{"train_examples": 42238, "crop_scale_min": 0.7, "translate": 0.06, "layer_scale_init": 0.01, "parallel_block": false, "patch_size": [4, 4], "loss": "cross_entropy", "shampoo_beta": 0.99, "max_precond_dim": 1024, "adamw_lr_other_params": 0.0013, "max_steps": 7600, "lr_schedule": "cosine", "final_lr_fraction": 0, "warmup_steps": 760}
Rows from block 4 of a small image classifier, named by matrix and row number. Rows with one number belong to one channel. Each number is 128 + 32 x the weight over its row's rms, rounded and kept within 0 to 255. All counts start at 0.
After each channel's rows are labels from the 100 images, of 14976, where the channel reaches its highest value: "peak at" is the part of the image that holds the peak. Only what is clearly more common there than usual is listed. The data: capsule endoscopy frames (Kvasir-Capsule). In brackets: how many of the 100, against the usual share in percent.
# convs0: expand pointwise conv (model.blocks.4.convs.0.weight, 512x128x1x1), inputs 0-127
# convs1: depthwise 3x3 conv (model.blocks.4.convs.1.weight, 512x1x3x3, trained with AdamW), a 3x3 kernel
# convs2: project pointwise conv (model.blocks.4.convs.2.weight, 128x512x1x1, transposed), outputs 0-127

convs0.43 [ 86  93  96 152 119 143 134 134 177 137 100 102 122 137 151 144  86  70 130  66 128  87  81 150 208 129 109 171 123 159 162 144 133 150 125 133  87  48 111 163  87 127  79  77 102 109 134  77 134 159 167 148 149 162 158 177 158 121 126 124 155 134 140  97 123 155 102 141  89 109  88 104 138 163  88 110 137 185 115 167 151 156 132 104  66 143  11 139 135 126 152 111  82 146 138 135  94 164 139 121 148 173 138 156 146 152 141 141 130 100  82 138 133 134  94 140 150 108  81  80  92 120 198 148  64 103 113 135]
convs1.43 [ 75 130 108  82 163 158  96 113 149]
convs2.43 [142 116 123 104  59  98 162  89 175 131 162 157  97 112 106  98 162 133 135 124 161  92 118 166 165 141 155 170  45 113 104 119 179 131 137 135 119 118 108 117 157 123 124 113  99  86  68  40 124 182 172 152 126  66 104 160  57 114  95 133 131 129 163 139 192 141  78 111 105 157 101 129  78 148 154 170 166 139 166 153 170 133 161 104 129 136 180 133 166 103 137  68 132  87 132 144 133 121 142 157  96 159  83 142 146 160 127 127  82 126 137 156  82 135  68 121 125 121 164 133 168 158 102 123 131 111  51 179]
peak at: bottom left (68 vs 14.1)

convs0.160 [109 132 194 106 135 127 112 153 103 123 110 128  84 154 127 146 117 116 106 180 168 122 159 202 101 118 157 172  78 132 122 175 105  70  84 149 134 184 135 172 158 132 116 116 169  88 105 129 144 132  78  99 151 119  89 126 177 128 164  63 126 118 124 122 115 150 121 155 118 131 168 136 148 109 118 124 178 185  97  98 100 129 127 115 117  63 120  76 147 161 122 134 159 103  96 102 103 127 188 161 141 176 118  76 201 139 195  47 115 141 105 155 128 121 142 140  86 102 133 167 157 170  77 150 142  45 104 126]
convs1.160 [174 197 167 138 127 128 104 116 120]
convs2.160 [128 151 131 144  20 104 129 103 184 130  55  65 154 104 136 120 189  84 127 124 147 106 141 101 121 119  93 111 125 117 127 101 150 119 151 132  58 130 141 133  47  90 156 140  83 131 102 144 154 135  83 152  66 119 130 128 119 108 113 128 164  76 152 126  69 103 148 124 170 119 178 159 124 113 197  93 133 149 152 127 100 104  73 136 107  93  66 128 142 139 128 132 154 113 193 123 114 102 115  60 179 151 113 118  85  97 114 167 102 105 118  85 135  78  87 125  99 138  52 114 141 126 139 114 167 141 113 129]
peak at: bottom centre (33 vs 9.4)

convs0.176 [111 126  81 116  89 137 114  95 161 135 125 101 106 102 145  96 132 116 144  97 142 109 113 119 140 153  76  65 106 149 145  77 111 101  68 151 136 134 140 150 113  90 110 105 125 154 135 143 144 181 135 119 123 135  81  77 102 110  99 116 155 147  44 154  98 123 189 136 101 122 170 131 162 191 127  75 133 170 118 166 146  57 164  90  85  78 139 136  93 158 113 141 106 114 149 148 105 165 113 106 110 121  51  73 165  48 142 140 160  86 123  83 127 164 100 131 109 125 118 130 207  88  81 181  92 160 163 139]
convs1.176 [117 129 115 119 153 116 179 201 137]
convs2.176 [134  82 161 156  86  95 132 132 130 114 110  89 110 154 182 172 147 151 185 145  74 170 118 146 131 154 161 138 146 146 156 158  58 165 133 143 164 109 118  94  97 121 133 152 160  96 133 130 101 120 152 124 170  85 168 121 123 161 193 115 123 139 118 149  95 172 156 140 143 125 120 124 148  94 145 184 119  92 156  48  94 108  74 195 141 139 159 104  87 128 179 145 102 140 170 141 158 151 126  67 209 151 109 158 115  74 138 147 171  94  71 162 142 100 151 125 137  97 116 208 138 148 108 145  92 151  70 155]
peak at: top left (37 vs 14.1); top centre (28 vs 9.4)

convs0.491 [ 96 106 128 142 101 135  96 134 129 162 204 159 128 110 166 107 207 148  85 143 119  95 118 185 118 103  86 140  82 183 171 106 112 123 145 134 168 124  98 104 174 133 109 122 138  91  81 167 179 122 125 133 153 108  85  95 118  94  83 160 181 116 147 148  88 229 175 143 110 135 105 155  97 148 143  98 145 144 156 150 123 120 104 163 108 156  72 131 173 144  48 115 105 161 163 138  94 170 105 171 143 121 140 134 167 183 111 142  70 194 124 165 118 156 112 118 149 105 144 116 114 138 157 163 149 111  82 170]
convs1.491 [150 155  70 137 135 131 112 115 192]
convs2.491 [ 65 107 120 130  69 136 133 166 144 150 148 123 141 138 104 156 152 158  72  92 163 147 153 103 127 138 153 108 160 105  69 152 120 161 145 119  93 140  97 169  93  58 134 139  79 131 155 135 132  96 111 100 147 119 107 124  93 141 127  52 126 155 135 154  56  72 137 103 112 136  85 144 149  87 122 187 100 134 123 141  83 146 158 121 101 164 176 118 110 150 155 138 134 123 118  55 135 145 116 137  78  82 111  34  67 129  56 172 152  91  78 127  91  96 105 192 154 126 157 117 165 159 113 127  83 132 136 158]
peak at: top left (32 vs 14.1)

convs0.241 [146  80 108  98  87 129 142 151 122 166 151 170 132  93 143 123 117 133 103 147 123 117 153 133 186  85  79 117  78 166  96 144 125 165 104 117  95 101 198 122 120 177  81 172  85 136  92 107 146 166 179  90 139 105  97 112 153 167 145 138 185  67 139 145 121 172 143 122  78 125 113  73 173  79 107  87 132  84 114 146 122 107 109 124 146 117 136 111 186 103 180 151  65 124 141 107 120 173 188 121 119 133 146 128 114 117  88 231 147 186 107 149 140 168 107 168 146 171 170 121 136 135 141 150  79 149  80 144]
convs1.241 [155 125  82 178 145  89 146 151  92]
convs2.241 [103 107  95 138 173  75 160 143 180  70 191 133  97 140 116  95 187 142 143  68 125 156 131 142  80 108 134 157  74 155 138 174 175 111 160 114 180 135 132 101 124 120 138 124 144 136 153 103 106 119 113 102  90 181 152 125 102  64 132 155 148 101 134 146 151  73 117 142 168 148  97 123 121 167 188 163 150 184 173 146 151 157 108 185 142 144 117 165  99 164  77 151 116  70 196 140 192  89 116 181 154 142 146 157 154 161  86 107 100  87 109 124 189 149 117 123 108 178 137 124 139 143 130 104 129 141 146  63]
peak at: bottom left (38 vs 14.1); middle left (32 vs 9.4)

convs0.298 [ 52 103 140 176 143 176 134 134 105 137 203 129  84  63  99 138 116 135 190 129 143 171 131 137  85 162 122 103 112 115 140 124 108 132 129 153 129 112 152 133 154 100 141 134 133 170  52 129 150 188 117 109 110  99 144 151 134 145 170 128 160 134 118 128  93 127 105 108 130 122 117 105 170 114 186 178  42 117  53 178  92 147 149 125  39  55 118 130 115 157 142 130 196 128 137 105 126 116  95 166  90 183 165 170 120 118 121 121 144 164 149 169 117 145 101 132 121 137 141 199 129 193 143 138 125 152 108 116]
convs1.298 [123 118 145 145  79 124 191  81 128]
convs2.298 [101 131 152 131 192 133 112 126  80  74 138  71 130 143 126  98 199  69 183 141  95  94 117 162 123 141 169 143 120  97 192  79 119 141  83  95 168 109 119 155 150 130 149  95 171 137 141 105 101  55 120 164 112 117 111 166 121 132 103 184 100 118 188 141 141  82 151 103 116 141 133 128 203 111 141 156  96 167 135 156 107  87 126  73 150 106 125 118 130 122 129  89 174 168 121 103 147 166 123 164 152 167 106 132 103  40 145  65  94 131  89  85 133 116 148 153 159 148 134  86 163 171 125 187 130 174 118 136]
peak at: bottom left (99 vs 14.1)

convs0.129 [140 128 130 142 105 153 134 117 144 181 124 116 178 155  61 146 166 130 125 174  92 128  91 171 124 168  68 107  66 148 138 133 121  95  85  78 148 133 145 131 167  93 116  83 121 164 125 118 136 118 122 110  65 101 102 165  97 156 166  79 110 137 131 195 139  90  94  53 145 113  91 151 134 172  91 150 101 121 169 108 107 125 164 136 123 103 150 136 176 131 159 147 117 100  63 176 118 145 129 124 146  61 132 182 123 156 148 139 155 122 134 113 146 192 132 103 135 155 103 144  90  97 143 199 183 214 154  79]
convs1.129 [161 141 157 144 127 166 162 169 178]
convs2.129 [ 58 129 198 168 126  98 166 170 188  81 183  85 129 147 102 153 139 116 152 122 129 141 122 113 138 127 180  92 101 119  87 122 136 137 150 117 110 155 106  96 133 167 133  95 136  83 153  83 127 151 112 178 134 114 134 172  66  85 111 138  99 132 113 161 137  98 123 187 118 100 141  89 164 118 161 118 149 144 105  56 181 162  84  86 129 197  97 152 104 125 101  71 137 152 142 138 150 147  91  99 157 137 157 129 135 129  94 151 110 116 203 135 146 114 159  56  78 169  92 131 141 210  85 141 120 127 126 170]
peak at: bottom centre (37 vs 9.4); middle left (31 vs 9.4)

convs0.500 [150 115 107  70 118 116 124 100 125 133 176 101  52 127 166 118  98 148 193 145 145 150 127  77  89 150  94 111  80 142 154 176 135 135 145 126 107 144  68 119 144 190 153 132 150 108 106 135 135 149  85 118 144 142 124  72 131  40  59 162 172 122 142  89 105 154  97 126 142  94 103  97  85 174 172 190 171 137 118 170 130 167 107  68 112 105 182 140 128  94 161 111 115 103 109 119 150 136 131 108  79 160 184 121 131  78 152  81 183 120 125 117  98 133  90 116 162 136 154 132 160 162 134 152 152 164 162  63]
convs1.500 [ 93  89  90  97 106  97 109 115  82]
convs2.500 [167 175 102  94 156 106 126 146 100 109 107 127  48  97 139 142 112 125 127 157 144 124 106 160 152 145  81 137 140 106 139 121 129 169  86 164 121  64 107 117 163 105 152 135 132 130 194 110 148 160 130 141 121 161  90 136 112 154 129 109  86  84 135 155  71 112 193 188 196 108 177 149 171 104 163 114 159 131  55 171 164 112 141  55 167 121 144 104  92 168  92 111 158 126 130 185 159 121 130  59 108 113 147 140  99  94 149 100 174 139 118 156  94  99 145 120  67 110  89 129 132 148 148 157  61 100 133 190]
peak at: middle left (29 vs 9.4)

convs0.360 [ 56  87  57 136  77 110 190 145 128 147 135 123  81 142 134  65  98 113 100 128  76 138 116 129 138 116 122 114 179 192 166 123 114 119  89 116  60  61 206 142 125 101 173 141 157 147 104  84 111 149 107 143 125 116 156 157 120  63  83  89 125 143 117 153 125 135 156  96 171 134  81 101 107 117 118 106 124  90 113 115  98 101  95 117 118 216  88 162 105 136 141  94  78 153 113  73 192 174 146 170 136 118 151 159 140 134 103 104 125 126 134 119  80 128 164 120 115 109 146 134 107  80 121 101 176 136  80 134]
convs1.360 [ 76  82  87 117 101  87 142 123 128]
convs2.360 [ 78 114  99 164 102  97 143 196 132 134 135 100 179 155 137 124 105 116 139 119 165 185 180 139  77 120 148 128 146 118 123 112  65 128 165 183 171 113  57 119 121 164 205  96 177 139 152 146  83 112  75 143 179 119 160  85 112 149 169 110 133 114 146 102 131 123 160  77 148  81 148 109 111  76 117 160 126 178 128 101 106  91 146 150 145 110  87  99  86 148 192 108 159  93 183  94  77 162 107 154  95 143 138 113 122 168 127 153 108 138 100 142 146 163 146  89 111 152 197  58 183 131 121 114 126 131 106 151]
peak at: bottom left (33 vs 14.1)

convs0.95 [147 102 169 152 154 110 115 129 143  65 171 138 101 150 120 168 145 159 109  38 201  89 136 133 135 123 111 163 154 171  96 145  76 152 179 126  54 136 134 123 112 144 149 113 124 115 121 169 100  76 140 102 138 134 157 158 138  80 165 107 139 125 143 121 112 103  85  87 146 161 173 136 108 149 144 119  75 173  97 154  72  94 174 107 124 156 112  89 136 143  92 175 116 125 128 131 131 101 106 126 151  62 118  62  73 201  85 149 104 146 102  76 108 204 126 108 139 175 154 102 116 134 130  77 135 163 132  93]
convs1.95 [162 157 151 152 187 172 134 147 110]
convs2.95 [ 71 113 115 104  85  78 109 136 123 118  64 121 119 142 166 180 123  87  94 172 167 139 117 151  88 162 127 102 120  61 105 149 162  86 144 103 205 158 140 120 133 103 168  90 102 174  91 144  73  55 142 120 198 163 101 108  93 164 160 136  86  99  99 112 140 137 144 130 165 143 148  82 105  79  88  93  97 131 181 123 117 102 138  98 142 111 161 123 173 154 153 124 145 178 184 108  86 146 106 159 116 142 128 168 133 126 151  86 125 102  91 111 147  99 113 125 134 148 110 107  81 116 162 161  44 157  79 151]
peak at: bottom centre (42 vs 9.4)

convs0.418 [152 116 113 150  57 103 189 177 109 122 104 128 106 191 194  79 122 131 154  73 100 150 131 134 110 161 110 120 165 132 115 145  93  86 148 124 173 128 127 111 155  99 163 145 135 136 123  89 130 124 151 150 157  97 108 153 103 137 173 113 166  93  97 162  97 139 119 146 140  80 117 109 109 141 175 144 112 118 165 160  94 145  60 160 150 124  95 180 202 182  94 164 180 177 152 127  78 131 158 173 183 107 146 134 116  87  72 114 200 136 106  60 127  82 160 105 123  86 103 104 136  77 147 127 177 140 126 123]
convs1.418 [ 90  93 105 104 142 131 167 185 151]
convs2.418 [144  77 115 120 133  54  67 115 114 106 136 174 111  81 127 158 111 141  79 182  96 151 189 102 156 124  99 151 144 145 138 135 132 147 141 125 139 110 123 128 104  94 116 136  67 135 137 113 143 158 110  99  98 133 120 112  95 173 152 166 178 140  91 146 179 104 140 158  97 117 207 128 182 149 150 131 151 138  87 112 113 120 113 144 148 121 130 111 220  84 149 107 131 157  89 182 199 143  71  81 156 174 166 154 159  80 165 126 193 129 135 102 178 196 105 146 149 132 113 118 133 136 175 154  88 139  97 173]
peak at: top left (45 vs 14.1)

convs0.73 [125 101 192  79 131  88  56 140  92 149  87 159 115 143 144 109 150 122  65 133 132 144 152 129 102  69 121 128 163 107 158 118 104  97 153 136  82  95 114 156 120  61 121 133 177 126 108 121 156 139 145 192 155 168 160 118 110 140 182 118  59  84  93 108 129 116  88  73  82 128 170 139 156 153 161 141 154 162 123 133 182 141 155  76 186  84 109 181 131 127 131 158 100 119 109 114 138 124 140  83 153 113 169 132 163 110  91  80 155 127 105 103 143 118 130 127 109 133 130 126  97 112 114 146  87  79 215  39]
convs1.73 [188 135 163 112 153  89 128 124  85]
convs2.73 [ 78 121 132 133 136 152 125 129 159 166 119 150  98 140 153  84 146  68 136  70 130  74 145 117  84 170 103 135 148 173 126 153 105 150 159  90 106 101  96  75 158 124 142 125  89 115 141 136 142 134  87 109 178 130 125 143  55 183 158  89  98 160 105 143 145 123  87 127 167 158 130  73  94 159 152 158 228 168 114  55 109 117 111 187 142 130 171 161 183 139 100  77 161  80 147 130  96 140 128 167 100 113 141 167 128 149 114 181  73 164 114 118 128  72 167  90 143 192 108  98 129 140 124  96 130 104 147 106]
peak at: bottom centre (51 vs 9.4)

convs0.257 [166 138 124 109 111 133 138 148  81 165 117 160  42 158 117 109  59 146 180 117 138 100 127 145 122 173 137 157 173 122  96 174  83 175 137  38 121 119 156 120 114 165 107 154 139 123 111 121 149 132  89 144  84 134 143 130 193 167 148 122 136  58 154  99 125 108 121  81 127 136  90 158 152 159 120  90 105 184 132 193 154  98  93 106  88 116 156 192  93 193 154 104 164 111  70 107 110 134 147 141 121 134 153 140 138 140 131 121 134 178 113 150 152 142 151 155 180 209 136  82 129 137 203 124 125 112 163 120]
convs1.257 [150 126 171 154 153 168 133 174 171]
convs2.257 [132 114 122 104 103  65 112  62 179 191 113 183  83 119 118 112  78 133 135 145 173 184 143  87 117 139  91 123 157 127 146 131  94 135 146 162  88 190 159 114  92 112 135  88 107 114 178 151 128 179 132 115 153 122 127 117  71 122  95  85 114 126  72 152 136 180 116 140 173  86 125  87 144 135  78 175 108 141 116 101 116 116 146 149  91 137 204 143  94 109 123 121 107 114 153 155  95 122  56 190 118 158 148 183 129 174 140 146 145 157 189 101 142 137 133 166 130 141 166 102 135 122 154  45 149 161  74 141]
peak at: bottom left (34 vs 14.1)

convs0.296 [146 128  99  64 137 199 127 122 127 135 124 123 166  82 103 139 171 101  85 159 128 166 136 150 143  82 148 138  75 164 129 115 117 117 149 150 142  65 168 171 123 177 178 159 136 161 169 112 137 109 168 104 178  57 164 107  99 135 132 145  94 131 111  74 111 133 120  92  82  89 173  99 134 162 171 103 172  74 101 119  43 114 178 121 150  61 120 162 124 128 123 169 181 116 147 134  90 170 121 151 155 111 151 137 108 161  67 125 174 122 107 132 112 146 138 182 159  83 120  70  84 125 156 120 106 155 106 122]
convs1.296 [140 170  94 176 177 131 138 137  93]
convs2.296 [120 103 160 170 134  62 166  97 158 154  72 207 203 145 111 124 138 138 119 144 173 107 152 150 152 116 151 132 177 157 109 132 150 179 120  99 140 144 160  64 134 134  83  90  88 114  93 138 103 117 127 115 200  88 131 194 126 181 113 170 109 151 173 106 129  88 146  57 108 149  77 165 112 123 128  97 134 144 112 163 179 133 129 143 158 187 126 168 131 130  84 136 170  91 169 105 137 116 148 132 134 130 177 108 121 128 165 119 194  98 157  96 146  98 164 126  92  91 166 174 132 105 102 179 126  79 134 118]
peak at: middle left (27 vs 9.4)

convs0.264 [129  87 126 116 115 169 121  90 149 104 134 168 120 153 124 116  91 150 104  85 158 109 134 134  99  87 101 160 120 140 174 215 117 101 115 163  96  86 115 113  81 191 154 110 143  58 116 157 142 173 158  78  93  77  85  98  69 163 194 129 125 127 122 179 162 141  83 144  70 154 117 135 123 187  97 118 158  82 117 167 166  87 128 148 181 124 141  44 143 173 118 101  87  82 160 161 145 108 179 150  67 136 117 114 114  91  93 142 113 115 109 165 131 147 131 141 152 162 152 174 115 127 154 136 125 156 131 154]
convs1.264 [159 136 120 165 145 148 161 172 184]
convs2.264 [107 161 184 160 139 142 143 138  91 111 158 159 126 104 121 159 185 105  82 138 145 131 144 207 152  97 116 149 137 217 103  92 101 124 115 126 180 115 186 132 116 119 147 119 138 171 154 109 134  89 108 101 120 204 130 145  85 100 131  94 141 127 190 112 106  84 169  79 114 138 118 133 102  83 222 151 134 143 164 139 120 168 104 155 104 175 188 119 118 168  89 132 103 133 159 113 118  75 103 165 123  99 217 127 119 166  91 124 144 114 135 166 147 140  80  93 113 119  96  88 157  87 120 151 111 104 166  99]
peak at: bottom centre (30 vs 9.4)

convs0.350 [158 155  85 139 158  71 134 124 139 104 131 110 165 120 130 145 146 204 108  97 128 124 153 114 121 136 159 108  79 192 104 119 112 122 185  72 150 147 142 122 134 126 156 127 136 144 184 220 125 148 152  95 121  78 139 151 160 126 115 103  96  96 151 129 158 108 164 159  71 131  95 125 122 131 177  74 120 132 162 136 111 107 114  69  99 107 172 185 109 137  83 144  60 139 155  93 113 224 143 113 159 111 145  90 150 136  62  85 137 130 131 194 127 104  58 123 142 131 162 142 118 168 168 143 134 110 134  70]
convs1.350 [106 192 159 141 127 144 109  81 102]
convs2.350 [155 142 135 153 147 107 167 184  74 110  89 123 145 146 134 149 118 119 178 138 139 155  83 137 158  87 111 124 141 151  77 106  69 126 159 130 160  50 137 171 130 170  92  88  91 135  98 110  90 149 119 151  78 151 134 144 133 166  44  95 194  86 158 140 152 112 107 118  93 122 118  73 110 116 103 128 138  93 110 116 167 100 130 133 118 103 143 155 110 163 179 151 144 122 141  87 139 101 152 170 120 187 143 101  62 114 137  81 131 172 145 165 116 189 150  28  91 154  78 134 142  75 140 124 141 104 132 172]
peak at: bottom left (40 vs 14.1)

convs0.318 [127 110 136 168  72 149  91  63 159 185 121 113 122 128 153 148  93  85 185 122 110 122 109 191  78  52 102 130 131 148 138 121 114 150 150 122 146 154 131 156 128 108 163 118 111 182 151 112  52 151 137 131 130 115 142 159  77 121 169 119 149  56 139 125  77 117 163 120 123 107  85 126 108  95  56 131 157 121 166 102 105  99 182 110 133 124  84 128  76 142 131 164 120  71 171  87 135 118 170 124 173 121  99 120 172 102 109 145 103 211 104 129 102 115  86 104 127 151 179  83 104 169 106 104 143  63 121 169]
convs1.318 [ 98 122 127 145  81 141 177  84 164]
convs2.318 [119 143 158 149 106 110 155 126 100 148 130 117 110 104 111 138 126 146 153 172 132  77 157 114 154 152 111  94 122 137 112 100 151 136  99 115 160  91 106 133 168 172  85 174 159 114 104 179 185 127 155  68  98 121 163 130  98 107  80 144 109 182  82 153  81 158 137 168 129 121 102 138 128 150 121 152 133  90 125  80  78  86 101 165 144 112 109 110 143  98 139 121 155 119 223  90 143  76 116 139 150 171  67 111 127 207 118 154 117  74 137 168  89  60  62 168 163  48 115 104  73 115  97 128 131 119  77 130]
peak at: top centre (25 vs 9.4)

convs0.44 [161 136 121 183 158  66 118  80 182 201 150 179 107 126 127 152 164 179 117  68  48 135 104 116 204 125 188 163 126 203 113  95 141 139 157 199 104 137 102 113 142 126 148 128  95  97 124 146 134  99 114 148  80 141  98 151  81 112 136 119 147 134 128 107 117 152 167 142 158 102 102 125  94  99 134 104 153 113 187 100 151 146 144 132  61 160 109 118  87 153 120 145 150 134 137 120  96 179 141 116  92  98  98 146 178 150 108  55 129 103 110  91  98 131  98 164 149  92 161 135  87 173  95 108 178 150 148 122]
convs1.44 [108  97  72 139 123  79 167 149 111]
convs2.44 [153 146 107 149 138 179 171 155 110 159 110 130  99 146  99  87  93 198  67 103 106  69  96 175 110 111 155 132 141 126 159 128 111 149 172 166 137  96  87 108  88 121 121 130 124 104 118 119  99 105 104 177 167 153 146 124 145 167 107 139 115  99 121 152 124 123 146  87 184 121 149 167  93 204  70 156  92 102 145  79 127 125 145 107  88 182 124 127 119  97 182 147 109 142 167 164 101 165  84 179 144 119 186 146  51 168 127 106 150 107 174 162 187 129  94 158 140 157  75  82  97 124 141 180 166 159 105 102]
peak at: top left (42 vs 14.1)

convs0.79 [109 121 138 119 141  87 140 131  80 157 127 190 108  88 103  88  94 121 189 136 148 135 127  88  40 133 105 109  79 152 168 136 119 181 150  82 105 139 126  62 146 131 119 141 109 152 146 110 106  99 124 122 119 131 163 128 148 168 138 169 144 175 141 120 173 130  93 195 142 101  96  97 131 129  59 180 111 136 134 118  89 110 181 188 101 118  81 137 171 138  95 126 130 162 117 132  87  87 146 172  71 112 142 107 173  98 110  87 145 166 100  83 112 100 100  93 125 154  54  96 112 165 128 105 171 112  69  71]
convs1.79 [124  97 125 156 155 141 185 170 167]
convs2.79 [137 120 144 181 130 164  86 188 156 116 120 170 112 137 129 134 112 111  78  69 127 119 115 127 142 109 138 166 182 154  97 105 126  66 125 127  92 145 168  56 146 102  67  96 117 134 103 120 145 113 154 119 142 151 156  98  94  94 115 102  97  74  87 147 119 143 102 123 124  82 141 110 195 160 157 112 174 144 131 165 123 160 106  96 199 117 161 118 154  94 182 122 201 104 117  91  52 119  96 132 142 112 103 132 172  70  92 152 185 113  57 108 112 149 102 129 153 145 117 146  89  98  79 111  70 135 156 166]
peak at: top centre (44 vs 9.4)

convs0.260 [184 114  61 137 145 110  95 198 162 123 151 130 208 167 127  83 153 150  77 127 102  99 154 139 117 118 118  77 158 109 149 125 137 127  72 204 114  85 130 129  89 131 167 170 161 118  83 149 183 144 146 150  92 111 165 149 149 145 153 211 128  95 143 168 124  97  88 122 135 166  84  96 120 151 150 178 139  95 148 135 110  69 106  61 119 128 103 169 140  48 175 131 123  97 151 207 130 115 109  73 137 135 147 142 125 141 133 159 165 115 104 106 124 155 161 117  72 145 158 126 126 134 124 113 156 115 155 122]
convs1.260 [ 98  96  92  95 108 153 151 159 177]
convs2.260 [153 111 113 178 148 197 161 100  77  85  67 120 121 155 103 157 112  87 106 107 109 135  62 165  78 133 126 154 142  79 175 171 208 100 101 127 110 131 124 112  93  63 175 105 127 183  84  88 163 108 125 135 160 134 153 108 139 136 119 117 111 140 123 157 135 190 114 132 147 104 163 108 189 115 160 119  96 195 112 152 149 147 177 172 122 142 105 116 131 152 200  93 109 113 127 170 119 194 135 135 112 106 172  70 123 110  89 132  96 136 155  87  84 151  83  69 105 125 137  84 128 147 128 108 103 152 151 143]
peak at: top left (46 vs 14.1)

convs0.388 [116 148 110  78 137 160 112 104 107 108 105 135  54  89 225  85 176 113 164 139 104 148 109  98 124  93 147 153 166 104 135 166 151 153 170 120 163 173  82 127 136 159 150 109 155 119  62 149 159 172 132 169 166 170  93 128 158  99 156 186 110 104 130  92 177  78 120 117  89 133 156  69 155 164 119 136 109 142  98 148  69 152 154 144  88 144 142 128 110 107 208 159 131 130 131 125  93 132  99 152 126 125 115 144 117 145 114  36 116 201 175 124 116 105  98 136 111  79 155 131 138 118 162 149  84 128 124  80]
convs1.388 [107 133 143  62  88 103 115 116  87]
convs2.388 [129 127  96 122  69 129 121 139 146 113 116  89 145 102  84  24 150 116 134 133 119 169  76 105 147 138 177  60 144  79 101 177 159 147 150 146 138 131 114 121 138 136 115 114 121  77 141 126  95 144 162 134 153 155 133 119 200  51 144 132 180 105  98 122 145 106 133  97 118 138 143  38 100  74 131 173 137 182  96 107 136 112 115 115 110 138  90 127 116 179 138 163 155 120  98  46 138 163  99 102 177  83 127 120 109 127  90  65 157 118  89 153 147 144 118  82 131 171 134  93 125  89  58 122 163 125 107 144]
peak at: bottom left (33 vs 14.1)

convs0.278 [112 133  61 147  99  68 142  61 181  52 153 174  84 106 144 134 158 168 134 139 111 157 104 175 126 117 167 145  78 137 154 170 163 154  97 150 101  96 102 106  81 125 107 148 113 121  61 193 177 166  71 131 100 126 147 125 134 131  77 121  96 137 142  87 126 123 124 125  93 126 122 201 142 155 141 108 109 155 121 203  55  80 156  91 115 143 118 144 130 140 108 141  80 154 168 129 126  81 116 150 177  95 121 133 129 142 112 144 106 133 160 105  94 135 149 115  77  99 125 114 187 133 147  47 120 138 100 151]
convs1.278 [108 102  85 148 128 128 164 176 176]
convs2.278 [153 108 101 163  84 188 122 110 122 139 131 155 112 152  88 166 106  75 138 191 100  92  72 141 190 118 125 168 155 119 122 161 109 163 175 106 132 141  98 110 122 131  85 191 141  72 136  86 115 121 184 154 185 102 133 117 134 177 175  68  92 126 114 150 132 153 130 147 150 121 175  84 143 110 127 171 189  82  63 133 149 162 141 126  91  98 111 134  70  93 117 128 127 105 143 160 180 172 136 129 135 122 162 162 166 138 169 150 108 199 101 121 104 169 178 137 133 149 160  94 126  82 145 188 145 117 104  90]
peak at: bottom centre (27 vs 9.4)

convs0.226 [181 147 120 147 130 130  87 110 143 174 138 122  96 122  81  89  96 141 155 102 137 170 159  82  83 185 168 126  97 132 133 111  46 139 149  69 149 173 114 122 151 206 112 141  93 152 145  91 178 122  94 118 115 134 163 125 134 186 169 153 129 108 117 148 124 122 196 131 195 182 124 134 118  77 150 132 103  81 123 177 126 129 150  98 140 164 120 139 105 138 120  89  86  65 117 163 152 147 142 142  79  53 160 168 104 130 130 117 184 158 154 139 147 133 139  49 161 110  65 138 148 125 141 151 147 127 163  93]
convs1.226 [105 116  99 139 152 126 182 183 160]
convs2.226 [ 82  83 117 169 159 118  93 104 131 104 126 144  89 147  97 135 152 100 119 136 116 121 112 133 106 163 118 148 179 129  98 114 113  99 157 132 205 162 133  74 151 175 134 103 108  46 156 106  99 148  82 125 160 175 111 115 171 126 155 154 200 119  73 137 146 150 103  79 161  67 122  61  94  74  71 120 114 141 157 213  94 201 100 135 100 119 131 178  91 126 104  91  96 105 193 129  88 142  44 114 137 108 164 148 154 158 153 146 131 102 167 118 155 117 105 123 109 124 100 140 121 133 129 116 106 137 118 135]
peak at: bottom centre (39 vs 9.4)

convs0.262 [142 182 164 112 177 120  91 119 134 174  96 127 103 102  92 102  76  89 101 172  96 135 121 128 123 144  35 148 137 115 167  79 142  70 119 159 132 153 129 123 148 131 129 169 113  45 139 107 121  85 126 122  63 131 112 176 152 156 129 144 113  33 178 133 158 115  80 130 131 156 135 121 161  99 126 133 124 184 167 183 151 110 110  68 114 116  69 156  91 106 115 104 143 167 149 118 163 134  85 156  92  96 152 143  98 133 121  99 172  89 124 135 105 113 120 166 167  78 145 103 113 137  94 169 152 167 182 168]
convs1.262 [ 87  87  91 140 136 156 160 156 169]
convs2.262 [108 124 186 111  97 168 102 111 147 132 146 156 171 104  71 102 148 104 149 130 128 125 112 175 136  90 134  78  80 185  65 110 113 146 151 136 128 105 199 105 152 177 100 122 112 193 105  82 177 134 168  75 147 143 149  89 173 101 156 116 112 100 166 149 155 129 149 152 120 145 146 142 165  73 115 132  82 140 104 102 107 116 129 118  82 170 107 102 143 178  78 134 164 123  68 176 145 108 192 146 140 105 138 120 138 154 118 179  85 130 101  39 186 161 130 142  90 106 153 127 132 103 103 147  83 179  98 146]
peak at: top centre (63 vs 9.4)